{
  "norm_position": "pre",
  "hidden_act": "quick_gelu",
  "bias": "all",
  "qk_norm": false,
  "loss": "cross_entropy",
  "warmup_steps": 680
}
Rows from block 8 of a small image classifier, named by matrix and row number. Rows with one number belong to one neuron. Each number is 500 + 25 x the weight over its row's rms, rounded and kept within 0 to 999. All counts start at 0. Numbers have three digits each.
After each neuron's rows are labels from the 100 images, of 14976, where the neuron reaches its highest value: "responds to" is what is common among them. Only what is clearly more common there than usual is listed. The data: photos of arthropod specimens (BIOSCAN-5M). In brackets: how many of the 100.
# fc1: MLP up (model.blocks.8.mlp.fc1.weight, 576x192), inputs 0-95
# fc2: MLP down (model.blocks.8.mlp.fc2.weight, 192x576, transposed), outputs 0-95

fc1.44:464453482516445494533487528536515496456503457519529483484509534493540514514494484507476518479524477519517492480504490520478490481488524520492501464491512478553492519519519535518528494447483510467470500465475508525481482488531478538524523480494454496512531514512487492496518521551465471495
fc2.44:512493558525476510478531489466459461523501494528520546526488550489497518538510492487477500518502517515479501500560543503498479541566490512451474518494506501488547458535525491490495490500474497496523527504498501486508485497497488508480473490511508461514501540489507456485476501511491516509
responds to: order Lepidoptera (28)

fc1.165:476499479492514473484477506491486486521540528511517528544521479529519494511526516450478523479464525526550475496470522493494415496543488526518479480523559530533508520474487491465486488536426475525530480488516527487475508551474474501504533531498489493455495494530502498496494517492512517470
fc2.165:492510499502522490505504466493468513487493515498474515494507532535473490533457534492499502472476469498460477524486456494518492486477506535536490483526476472486546466538501504485518516503516473511516490475530520515487530511445478536474484508449465545528457501447482519492479500493540480491
responds to: order Psocodea (36)

fc1.157:521492446515481510491443521483519512515515467510529506525461475463499497507486482491477487511532501499571538451486497495473505517489480488484523476477541474475466504488514489476470459498541519537502517489499469464501505464545535504508503453534556501525479491493507508522508505529475532458
fc2.157:500534480477506483510536498511493517519446495526511480488449474465465492507514517482521485512527515466504479439492460498489521454479516490509463526494513487493517490529538509496537497526522532559452486530459518541538478469526533516501528510488512530525481516467511495506510487551463508470
responds to: order Araneae (27); class Arachnida (27)

fc1.451:508479471516514504500537532498511535505512524469464571460517477479491522470516455480529458507507508482508502509496483481490491495508503496494543508459517477492500485526520509530487495450507502510519506499497544525473559481495483539554529536487489517489452513502517505482493508454454516501
fc2.451:442477497492486518485508515495476494507539487478544464498531485505500552528478494473490500511487468522524511464471464484518497517489500491501517496495522516498485506451500473503470507508532511513523505459525477509499493517518517480504468492527513525502460506460500506524501499487512490458
responds to: order Coleoptera (43)

fc1.18:522540487497500460499525532480504476467534518478519554479525498435480473483484494471472517495531486530531538492482496548494507480480503507510470457462502502517496529501543537523451529516517490505534543514486517522509511497523502467516512497542523484500514533509462501469540505486497489500
fc2.18:525515509483510549492472512478492506487502525461493550494531521467533512470501457460488513512523497466506534490548496509490505497456503514484508499481520486490476484455525496485475520494548518492515492530522469486491529474507534482504464491537513493476502418482510539494525533513486515522
responds to: class Arachnida (39); order Hemiptera (38); order Trombidiformes (32)

fc1.261:453477430486526521471491514485531488483505451527479506506520494423465500485501512512501486496488507510555501495514526487503481487488505485484504467507519476481466522483495467531467474541484501529488511539485518493511502509494508465445507473521507474490485482500481499529538524444510515478
fc2.261:515453475471523513510519514497500510483540444513472491495507480466538538524501501544522484561482499493478494497467471516497482526547472500497521495522540503511512513491469438496444503464495520437509514515502460508505508477478463523549492517498505541505467487536487516490491492464551480515
responds to: order Coleoptera (43)

fc1.152:455484484537471466511508509504474500506529517523500538520499482550514462503496490454485556496475504504537520518505497486530414509501530520534505464488535509531485515465536498461504498510483461496512473533521523493491495526481486501489517495503508482477512482459519530504505528495503500469
fc2.152:468552541495504504500498488487466505489461518455492522532507554513489492470491482476525492481476463484456510511526483550529494482464519528506511459486465532461542472524521536501495538499546511511493501451533514504459509500496501493512430461494474474477491518470498542510483483480485497553
responds to: order Hymenoptera (52)

fc1.336:494506494506524515490479464512539510485492528489531479504507504508490506485511492449464516471536508513511501461488498543529492494428517494507447487501509508565470505497550517487530520537519471507503483514515535491528479507493544545503495495497537480543514469479492538508482485510494510461
fc2.336:489477544507476528497495500502465481551529472508493520525482542533497498493495499523542501534451505516480485533514536443536480506553518502495560518490465500493501473499466496514509478462515460485466522492520461503493488524491506469506483501496467501460512475513500504515472505461501504544
responds to: order Diptera (86)

fc1.252:465515511509505507518525495529547495519480469482504476468533466539482514476501471488527497514521500496514500450471501535543495479507531483511492481499497514528504524451531476513497537491525509510540503528500502504498446509534536459526480489550502473458522504502516519507525461486506506490
fc2.252:566459492480519477485516495482482482472545514514472514487501543449485496505482525523456450511531489508475509508462521483481569535494489526484515498510497496480537485525495504502481525475526481502484524496492521499495538477468498503515477524471484502564460516496447490473514503478505484509
responds to: order Hymenoptera (53)

fc1.416:542460516518506498454509505505505493491511542502507518495487495544512501522515477495472503486503486520519509489506508526484487532496472504495497449519523495555492503473553516480500510516515500520521524502526513458501489481490500536488509533473518482533504465485493551526493515462488526475
fc2.416:515510542518500452558542469512499496528510480521487464469503519547535508541497494515533500532520520482443483498453503453491523502503540502489488539505481521500513485539493483489513536454515511479521488517485540524498482505499496476534498519486485500467489521483509481458507503536495473510
responds to: order Coleoptera (89)

fc1.113:542507468511492506499495506509530495511457503525536441497467463423514487522485499452508475515524534502538471482471488513500510487458480483531485517482518513499489511519518495528515486539489509531488509523477517499560472467538521523490531536505513520520485470483523496531503496521472530454
fc2.113:491499454528504432511500508472542466511509520478512489489504482499472487519490544519469499459501489529531517507485516510486476543531443492495497490516518499491511520516482513535486499514438491522506488481499515472490481498484461507484515475488526490514465532523459464529508502473519504491
responds to: order Araneae (33); class Arachnida (33); order Hemiptera (32)

fc1.463:496468489503526528507478473505520479508490461542513489488490465444461526466507489479505511525501468485499500466511475551522513507481543490495490494508500481493465542490543485501501515465527503549486479519509463484528514508562542449510525515558513520491518479515486519515547513494497513464
fc2.463:508463519503492494460496502494481475493534525523500556498478541535503491487492485548492491517499519510474507540518545426485516510502512505466536514486471459492488496523468505517534495512489484543456529452493526499515503510503503460436530502485483488538510530513493463513508525504482495492
responds to: order Diptera (88)

fc1.326:515477465510473464514525538506511483494523519511527490488504476438460513491536524484449480501501529532513514482478519563476509510479465462487509481457483525497516527473496512517474517496509495492507537511463484489508519512516517488549526519549511496489529477549483486469551479471484489503
fc2.326:485540529494504538475514493499468495498483499449472551533476537472509518452477476516538501501480458487500511494539471490527506497496514528530525464479483503469510468483528521506494508474537508503458512476534475498490466473500515469480457474501491487477504463499517542539480499478511509546
responds to: class Arachnida (45); order Trombidiformes (34)

fc1.219:515505481493486525490496520485529471503493495488545546493468458472464516486514491480458493541522514490548507479510504508491479503491529491476500468479504492482452500446541508522473500508466525527514499492499506515522468497548510511498546486535551497503499500533493510517514494485468499470
fc2.219:494480487494469491542546526542529513528478455558534462495474463470497514526545494480528497560513524492490480463476495533496504475499523464491477528483525535510486529501494472504513486505494511476495516538476524516527477509539542509563488503516506489457512505515530484474519466524491530488
responds to: order Hemiptera (44)

fc1.171:456494490469519523489484519526471516506513493510522528529490486522480559488533513451494497532511508491493505466505502525527494479469478521488449483496547509526519476469546505480537490537513513536544484502499545494508538487502545486490499516471538484551504525501478517485513458540495557456
fc2.171:492497541477490477484514504522472503504513515476499526530476533538477505465518524532511461469479507539501469512485514485513504497519509503523541489481456524493538477480484527518502478504495468499476561454507491523474483511474495524492480496470446509496508513518490500519482443460482484551
responds to: order Hemiptera (36)

fc1.394:533500476504462517496495490512454471496487528511517493521479540495524462496550488478519470514461498504483519495482514487479477508561513490487459512492515462503450483513517428509489537520482555478460554564493530499471522549503514532505505469477526506534473527552514494452499465509464547477
fc2.394:468475505512492515500522534485456484527511498505532559462510523524474553540499513472473492558501480542494500463475446512522473490488484509514489521488477490488494505492488467508533483524477502503518508454516538514528483518491503549489511504460536507516498482464487511498479450491510488459
responds to: order Lepidoptera (25)

fc1.183:511479495508449507477520477526477489472525469498519531497504509538483475481463494493556505484485494551491546523497503506520544469541489485520459503511508467485462495515525455481486515527500523506447478502480536492514497482484505486547495502509528464474465471479568500505460479550482467505
fc2.183:507499518519478481516534473485483476531494528518526513494441572520527492552528477525514524515502486501499511479559497542489468486489492513473479487492476542497484490555486528530514515514453507500440500502519560507503441508496510491524492502470469479486531514525522477486508517480493512555
responds to: order Lepidoptera (31)

fc1.19:513532494535488513494521488526523500499484480496506475489493464486540537524502460522484497540514493501487462487473459506483490511525486496544474498493555499533480539469515500506506510505469494477532487536503495444558479448505500482484539523511527500484510486519522495522513482511530526474
fc2.19:461519509489469509509516486475467537482481505514512534492506519496521477477453502538521492500515487508464493574521498445495494466465523516484529532489466493464518492549466504511499489500491505470501515491471514547509491540504468468482549507480465515502523545477537459488476488537486454525
responds to: family Drosophilidae (32)

fc1.556:538487495521515499534497513517500500495493498501499494513500505537514491521517486452486509492499510463511547469501499493542476512520513499487479484487525527523467503462517520459506540529524497495496483502541471470487545479479522552476467477523547484546477503462499546493465522510487540535
fc2.556:511519524484519503545514463488477498550500454509490495483497508506498515507494511472543500493490510487479473483455489490516507486484542516487483528531482507488513456497512475456504502444561501535498479517486460538485522513499535485515493514515474545469476475455491504458510499515480479493
responds to: order Diptera (89)

fc1.164:528469502482503522514492496513531493494534508487515491530489508567539496522481500441474521512522527499504506472530507477524474517554473495504492497520526529512463502466529515481469529539521508514507496503537469487488510467468510563497472491534523492552467504452476502514487504514500537506
fc2.164:499522511496507479556513473479489484564500446519504468483481493508490507526499520471553492497477520499470468457428498485525486491493534502479486521526489508490508477526515479477516494445539501560494478525476461532505505508505534485504512492518489536473466489468485494474499496507490487475
responds to: order Diptera (82)

fc1.144:543477462498498514495466570485511484481511459492537522508505488478524496530487478471468512514535519487539502471509515483456485518499471501492529534475556480496436509498475465488469488510502544511508529502502478469508508476550524501521498504547521507549464481527524511519495524488473519497
fc2.144:495528485493505491521510493522505496548450462537518447494458467481481495529526500455540503527496526467502467438471462504511495459480520480501464531499516496511496494516534489489556491507528522567468474535464499524543487489538550493500527508517515533485490492462520501505519498543470522444
responds to: order Diptera (63)

fc1.110:457522511504448516522522547520522492493467495500557522499504485505448518507492480441529534497543486531523529484496505569523503498512499466497491523469481500510470524441515504501504511490504501483532475500516462500484476482537541549552504495555526504496492477500521512463525488499497507493
fc2.110:515455454490508509531490486484520491500529488521507453454550486479492500532494504474484491507531499505516515503447493494452506513458494501484504547520522506507481509500468461498471508484509490482509498492482519494477543517504526513560508551510498559497450498485484464469544520497522503489
responds to: order Lepidoptera (41)

fc1.470:518526507523510476555496538502499535485507468479503529507498523547537480513477533495493497548534505503540505507513478479477518466532538492493501522496485483532532515500494447463486509504538513513534517445502509452508473471472515543477524495515526529525483498494488512505475537433454506506
fc2.470:478485522490503512511495526466456487532497500501527513477488528576479526493491520472528453527531515529475509472493535411539469519519481528468518511485487504512506491480527495504526505510464488504518538476531521542494483511477535529522478480454521472499460478492480470528471488499481487504
responds to: order Hemiptera (28)

fc1.375:520480456480467497478496508486541485492484480511509452492510463450513495541525439473473513514528534519569495470489492524469511481479471472505500528467544499530468554509482474540494472518475519515508509510486519491542487482555511558530537530512524496515504469524497494496479490526490508445
fc2.375:508496485502491509471476525492522527479468522528511469488485478478471455512509465495498487517520528466488512467479505521475476486463466483494523565459516483544486521577501511536556513530511527517486478519480533502568482477542497509480537540500512515518475498484536495509491521537495503447
responds to: class Collembola (50); order Entomobryomorpha (37); family Entomobryidae (27)

fc1.343:487522493519491491476473522533519509496448502510498489485511445495449469484505489443472519467506516486495511494489481533487461503471493452497506527469513464544494538512493506508546530536516510545514483522484489492552505512557494513503500534542510488459483478490503518507526542512478508439
fc2.343:480517516548484472514493507520522527480449546493513480471512500515461445511483516487504541476520494495483536522549493488500482506506499460532516531471455476516495506554485538514544503518493518512486463465512517488464506516505479536474495490480513481502495533474540486507475543527493500545
responds to: order Lepidoptera (32)

fc1.353:530478471485534501469511503480516453495534480490536464501462458483554458542472524499459491476510531521589497490488525479471501498503477480492512522536509478506475521512488491490470452523478491513516513522485517515513472477512498531481513506528520538527476493470503449531496509478498540517
fc2.353:482511480550536476530497477503529475525501508511486482469501476517482520523495511511519541515506483472485508481505448507522486524507482507505458490529525478523499506484522497508522549495475514554498434509521503458515505504487486473485512474494545506518461509493476516530520539509530508454
responds to: order Hymenoptera (41)

fc1.51:497505481478506516506480519493531476482493523511510515506505500469472497448491502447439479410523467508550515482500496533495500502468492522461459474507536498484467509510512503479490519544507503517526507501489498501486512514502544482476505479538543475564479476482478508488486528487488522493
fc2.51:456498533486518550501453488517468499537494480499493569499538533547512555427511461469522517508496489487497503524546466509525503465514557535495493498536486481492484477420508483455481497514525493520507493490513484491448525537502558451510496502504477502469522453499485523502514506511470504511
responds to: order Diptera (62)

fc1.431:477469439486513497500481504480539461497494454497505500508509510452466503480499490494473485500475501512590510475508540497504478511486538487481519483515528489467481528501495462504488479482489477501515521504481521503480510496515519494512473500539510508502504497506452473519516511438482563506
fc2.431:521449453484525535505502513492504498483540469534484504460496464448494527512476507513489497552515482491515497477487438521491493517501472496505504518522542455516498516490495447510466517474510505497496499532495471491531523478502504508538507528498515555542455468489472510506537518477538490453
responds to: order Coleoptera (36)

fc1.434:548509465514519459494495504485579502495485505486514491500476477470480472543514486504474491514545513501530532474484505508501512505502510483482498489488525501504450528505541514544525516536512511542498488490503541475536472452524501495506525475494562458531484504483505479570504521517464513462
fc2.434:456500525493502485521508484522497540500461491541487466505480507526486508530522501503571508550499530471431476493470510477513491447461530506508472519505508521528511487502499482485545501525499515481462474475498565542522495517488495531479521498452489505476510512501536535481460500543501504505
responds to: order Hemiptera (43)

fc1.552:538480468504499508465481514524504499479474488528489438498514477494505484545509459451483508516499526484545471475482524537478519498504472467486491526487533514538489537488488488494522501528497496525547500566489509489529491453542516502517500556518523508503536493502544495488514493511538517446
fc2.552:492510492509492473477474515480508524468458541504522469495502472507439425515495496466473487452517508502510532489497501550477482482479476469495520544475488490515518516574501536536548501547506508549508483483473552508520481494538474534485527514493501491528492558483509481503485508516474481466
responds to: class Collembola (56); order Entomobryomorpha (32); family Entomobryidae (26)

fc1.478:499484495497508532497500511525529499512491499525537478496494448482488514512509503431478542510521509515516504486502512522500466498480492513473449477521551529569459568475520471504501495517521497492512504494516515456485526499523547518520527529516526487482538492495514494501499503506519538468
fc2.478:501468495489482547488498521461485473487530489493511518519493529471494502489506490502507487509512526524510547523493570443486494529515517507461543518484491523479501478505466481488473485486513495479443529462489465500449521528495507488549503517519494501490485490513498474489480516471460513561
responds to: order Diptera (86)

fc1.560:470475473495529480474508520476571508481485469514485473496488463497471509490497520500505523453471505514541527508466506500474458511490501489500473496505551482489497568498465478503459460520491494538493496516488514498520482506483519472490507502540519535458481509508515482521497508473531520486
fc2.560:487499515502497461511528506525501522516522467520489503544476471515515516544509512544521528536465542499442485531465506484531462506540478492511504487511516506518507507479469482479505493489480516487511491495523448521514515516473427512480550488487491528490501518505518516490467498500519487471
responds to: order Hymenoptera (48)

fc1.398:513518476473494468499528524484534513467518535488516526497508504459489470527515547495433465504537497512523537483498527553448506523489497517496473492478506494471489491499516500504504542529505526509494533516465502529490517484508502512504504495521562485558477533483483498466504494500484520527
fc2.398:521524532485500530480455504529482517517492524468501524515528506530544531492528451440502516509500514473487482482517476509490489468463523512511496505485512500523472480449527515456518495527531507530510493499521494493493540479500554509471483515516509513486526417477526537501487524542479526493
responds to: order Hemiptera (48)

fc1.523:493496471520510504508511514488575490503520477536493498492501487437496474493520487466480520470524538490538497456471516519509517505465525500476481494485528488517442547471503494510469536504494470489492500511478514488503536497498568498490476523512541479460501464494482509485541536483510554472
fc2.523:494488542510458483508491503521470512498495528472513516530493554494508499506509504481501524510489514502453512536503555510492485513468527512497519481487490562487502472506483512470498506522507491480489513415541526501450530524465506536467442475474506458487508481489513509487444501505476532557
responds to: order Hymenoptera (49)

fc1.251:517508502529480501514502523550524473504497505452535468443502445510479519531479520491492535433497470519526487498495448539459495513489460482560479492500503470525467523473488503504489480501470480500526507499508476440480507494513509512523486535525500521484504491467495494492545505501543519489
fc2.251:480514516550522484503471492549534477535458493527482420475503482515484501513479510527531530511499470481504502501536469441517511513541495477524515513499470461496510497519489524527544510486491494519472470517513492467512469491510515453478485507493496505466491560490509473543540532496547501498
responds to: order Coleoptera (42)

fc1.200:471448464495523457487472506497520509452481497510501519524525518439480498508489450472471526480487482490547524471467494516508487491478521502491491489506522497496454501507483466478481496509510495518494500502515521483485499504502510435498443538534522483461489456493488531517503513439520547503
fc2.200:504462466468529548508519495469487492495509446538481526486486496450493528490497510514511494549496471482508511478534447502496506494519506511501498499553525458469513484495496439493458486471494530484469484529488464512503516484489516515522506485479514527525461477513468513499517507478503486498
responds to: order Coleoptera (37)

fc1.492:515512484496517495491498540481494523477521518476518512510474511509533471503500475486486500492522515458524531462524513463468506525518492509493529491478546472512487467504523521479481500531528531548507501516490454471496546475502514520482484460529545494562464517499507493510501516535467540504
fc2.492:503556520494502472512497486515490504535460485501508490523455483526485500520520506455522494473472510489502456446470457551540504454488519501512459475503504530515520487483563524482534490520531501569510493522497510523514478491511523513468503476503493502490523502473507531500484461527467511447
responds to: order Hemiptera (30)

fc1.246:522487471519519501506488535504549495518501503522507492497511451483504510465526472473470492486533507467516472474480501529499473511511513492474498472492556512491472549470535502505453523507477512522490485539475502487544509466515511510497520522539562501541475515513499498500545533497511520479
fc2.246:453503513503463481493486515536482511531489481542531468532468497499486505546519501493541509539476552501474473501481540444520467464494520483501501506471510521520490508505489510479554463540501486510461499462494538534518490520513520507456523504493502484489528520495530497503456502528472540488
responds to: class Collembola (27)

fc1.480:486495470519477506488496537515537505533462489493499461497504418501505480507516488513465527521489510501524509500499473507516493519514471439504519503491523446504462559476501502490484489505490523515508460532511458440514507497540499437470518538558523476476505490495548467521513501491507496471
fc2.480:483520562522513515493510484520492488537490495518487481515506497544510518491489494494532521511478495491461496553524508454543509498561529501501516491514457482493509504493505525466510528490536476509507474488526474488480523535496468445488491507501466505484526543455496502495508522491506497512
responds to: order Hemiptera (46)

fc1.237:512474511503475443539486486475434531538510508494486463531508538482493496543542476454526515498535514544488487441527492538515540530498468514514440493494469505541505493494516482510500454512439480485466481511501503487515493485499497500502534465498540535474485532513498475460508545474546507497
fc2.237:500479517510481550501494486467460482565491510514500524487535617484482503506539481487500495518529544514521500478530549485504501516500488517490531533467492541467505461564510516537487486512486492475475503525508543482506451506497514514525475489491513474554489505505506490536507469522479534531
responds to: order Hemiptera (29)

fc1.253:499505494484502525486464518526491523474510510516504491498478493503529519516538505494508485527511515458515506456515466508521521464468484483507503472486562493517494502447521518503500493541526517489499480545487515502537520448532536491493495459513526487514515522523523514539489480552504565462
fc2.253:509535506502504474486520468485476507474504555449493534492492537502525513473477499539486475496548473496519525523537486462479547508475502534517501475488495514462529476490518545509478516533481532484496501469508543497479474466479485489482495466454503483559507544518502491526486480530480479541
responds to: order Hemiptera (33)

fc1.71:529496482518529517479484501495543496495518469520475490486485478500507501498529478495476517532497508485525492482498495501446512517479481488502470519526541476516453535473500476503489480480479466557502523496521487465525513500527521534519511495534513528540498469513500501518535543527472533450
fc2.71:462485477501521487530477493487520463552490464561519462494477482523473520554542500474519517546497545480493517454498526460511469476507518491457457520532516485510474504512501469470551503510496511564463455494471544507514515520523536475496543485518532488487484516505485487488505520527458531444
responds to: order Diptera (71)

fc1.174:525457471510486482527533512468532493494486465552503511508503475450468464497506514510462501471473502475505498497475522552519463536492518467476494498511508513497449570514496495536486489485489490490498536520478489495507518513499507498512482510529498462488477498481493493453553507462496512481
fc2.174:490512538513478465502513482511496505475498511462495504545495531514511506530513499500495524504476508513464534537494520518513488503491503535509493461497486565500492471487491505476501517507497508456515505424547536514448491526455479524483477463475507458457546506518521527477423479497495504530
responds to: order Hymenoptera (49)