Rows from block 4 of a small image classifier, named by matrix and row number. Rows with one number belong to one neuron. Each number is 128 + 24 x the weight over its row's rms, rounded and kept within 0 to 255. All counts start at 0.
After each neuron's rows are labels from the 100 images, of 14976, where the neuron reaches its highest value: "responds to" is what is common among them. Only what is clearly more common there than usual is listed. The data: photos of arthropod specimens (BIOSCAN-5M).
# fc1: MLP up (model.blocks.4.mlp.fc1.weight, 576x192), inputs 144-191
# fc2: MLP down (model.blocks.4.mlp.fc2.weight, 192x576, transposed), outputs 144-191

fc1.205 [107  73 121 159 142 136 153 106  90 119 135 147 116 157 107 103 174 127  91 102 138 146 143 129 132 130 137 100 129  81 122 156 141 151 115 126 149 100 120 150 159 162 106 109 159  94 124 139]
fc2.205 [129 109 132 145 101 117 150 144 144 122 128 112 103 134 142 142 121 126 152 149 144 141 104 121 153 119  81  97 142 126 140 149  78  60  96 131 126 128 155 147 125  92 123 125 162 124 114 117]
responds to: order Coleoptera

fc1.15 [145 145 134 159 135 132 125 143 116 137 154 137 144  97 121 159 141 139 120 143 107 129 138 117 138 123 132  83 128 107 157 110 136 124 177 137 130  85 143 113 118 126 131 147 161  99 110 148]
fc2.15 [160 171 124 140 124  85 144 133 134 151 150 129 147 140 118 153 116 156  99 119 116 168 120 134 141  92 131  87 141 123  97 147  97 128  95 129  99 118 104 205 118 149 113  67 107 108 129 104]
responds to: order Coleoptera

fc1.455 [135  96 107 153 135 109 158 108 110 113 103 135 140 146 117  73 156 147 119 150 154 160 132 108 117 117 125 117 104 160  83  91 167 125 122 116 136 105 112 118 146 157 117  86 111 145 100 140]
fc2.455 [118 119 152 174 154 170 119 135 128 117 145 115 160 110 111  94 109 133 128 145 188 165 109 153  97 155 116 102 146 159 162 176 149 135 119 141 171 117 156 114 161 129 144 118 112 166 121 126]
responds to: order Lepidoptera

fc1.528 [132 130 141 116 137 145 174 111 140  82 178 122 159 174  87 148 145 157 135 102 109  79 126 110 114 160 163 125 152  99 145 143 101 134 105 133 150 139 139  64 172 120 143 154 148 151 136 129]
fc2.528 [167 110  85 113 116 158 130 142 138  84 191 122 116 141 143 164 122 129 121 143 112 139 113 159 127 126 156 166 149 107 141  99 141 167 146 140 129 161 115  90 127 133 129 158 163 137 115 136]
responds to: order Coleoptera

fc1.347 [143 115 107 105 167 117 141  98  80 123 115 120 132 169 106  94 143 145 144 165 176 166 139  99 128 109 139 116 111 141 109 131 132 137 101 168 167 140  95 101 137 148 108 113 102 117  82 164]
fc2.347 [135 167 134 129 157 140  80 117 147  90 134 155 120 158  96 148 138  96 146 118  95 128 137  92  96 115 154 125 116 155 141  91 123 135 130 121 128 101  86 111 149  76  84 104 100 108 154 139]
responds to: order Lepidoptera

fc1.569 [110  86 143 174 144  95 148 102 122 128 154 140 112  66 152 105 150 157 181 100 136 134 112 110 128 124 172 107 161 136  65 128 130 120  85 140 108 118 111 129 144 130 103 107  85 114  87 152]
fc2.569 [141 142 149 156 105 144 126 131 178 156 158  99 121 105 186 116  83 145 157 145 138 134 121 135 143 134 117 114 165 146 114 147 121  92 124 153 108 116 162 145 136 135 150 144  98 153 125  93]
responds to: order Lepidoptera; family Tineidae

fc1.125 [114 104 119 132 173 107 151  95 114 128 152 144 133 118 144  93 137 148 141 112 131 171 117 102 147 119 153 114 137 162  64 129 119 107 122 151 107 136 146 145 137 165 104 117  86 112  83 144]
fc2.125 [162 177 135  94 111 134 112 145 145 168 131 125 155  94 153 117 101 183 137 124 110 128  95 170 112 122 132 151 149 188 114 141 142 144 120 160 110 100 150 132 114 131 135 118 106 177 154 101]
responds to: order Lepidoptera

fc1.404 [155 108 147 140 155 110 172 120  66 141 111 134 126  96 123 126 188 143  95 119 113 164 108 130 144 104 175  56  95 115 115 106  87 172 106 101 108 120 111 151 146 158 125 102 119 116  94 135]
fc2.404 [100 145 101 131 110 154 121 136 138 114 157  80 102 136 152 100 106 109 173 153 196 112 122 147 149 161  94 149 124 145 151 189 122 102  99 149 104 158 174 129 123 103 146 150 124 116  92 137]
responds to: order Coleoptera

fc1.4 [102  73 116 119  95 141 121 119 140 124 126 130 136 163 118 136 127 172 128  86 183 127 123 125 140 132 111 122 134 166 119 144 132  77 131  98 139 113 122 124 130 171 144  92 149 132 137 156]
fc2.4 [134  99 138 139 103 111 112 120 134 153  86 157 155 106 120 140 113  98  83 150 137 125 146 105 107 137  86 145 127 147 149 136 130  78 128 100 117  96 113  82 124 118 164 112 140 175 164 132]
responds to: order Lepidoptera

fc1.26 [136  57 121 166 122 149 137 132 101  92 112 103 151  92 135 100 168 139  97 105 180 117 153 134  96 160 109 129 104 102 129  84 154  96 115  88 132 150  88  99 155 149 110 103 114 127  84 145]
fc2.26 [107 115 168 155 129 151 115 120 122 139 132 115  99 142 100 110 142  72 138 170 120 123 123 115  89 137 157 126 124 104 118 157 140 142 103 108 111 116 100 134 163 126 138 131 109 114 108 111]
responds to: order Lepidoptera

fc1.273 [163  86 134 152 138  86 173 122 136  99 100 109 148 128  96 148 177 141 145 151 155 122 145 119 125 163  88 106 108 127 111 121 138 163 121 146 120 104 110 109 108 144 143 113 132 135  94 145]
fc2.273 [166 125 109 127  81 162 138 144 147 122  96 124 158 104 111 161 123  94 134 166 125 154 130 107  75 153  71 134 108 157 165 145 123 103 172 127 116 121 157  95 101  86 113 143 117 160 144 116]
responds to: order Lepidoptera

fc1.96 [129  55 141 175 150 141 108 108  80 112 109 130 150 112 107 113 144 134 115 133 138 123 136  98 114 152 145 133 123 154 137  87 155 133 129 110 134 107 122 105 137 140 101 102 139 108 122 175]
fc2.96 [190 148 137 165 117 123 176 162 121 105 115  82  62 104 142 117 145 142 119 106 103 136 137  88 134 125 124 112 135 111 110 129 109 119  62 146 110 123 115 113 137 142 104 114 165 126 108  74]
responds to: order Coleoptera

fc1.84 [ 66  90 151 140 151 128 114  80 101 158 132 152 140  88 143 128 151  89 144 134 148 134 105 103 100 112 144 125 138 154 101 136 145 121 157 128 137  97 117 150 130 115  67 135 131 127 128 164]
fc2.84 [157 116  89 155 119  98 131 122 136 123 120 101 106 155 151  93 121 156 143 121 159 125 163 143 133 153 102 104 111 103 119 195 133 117  98 146 130 134 122  68 116 159 162 123  90 109 121 130]
responds to: order Coleoptera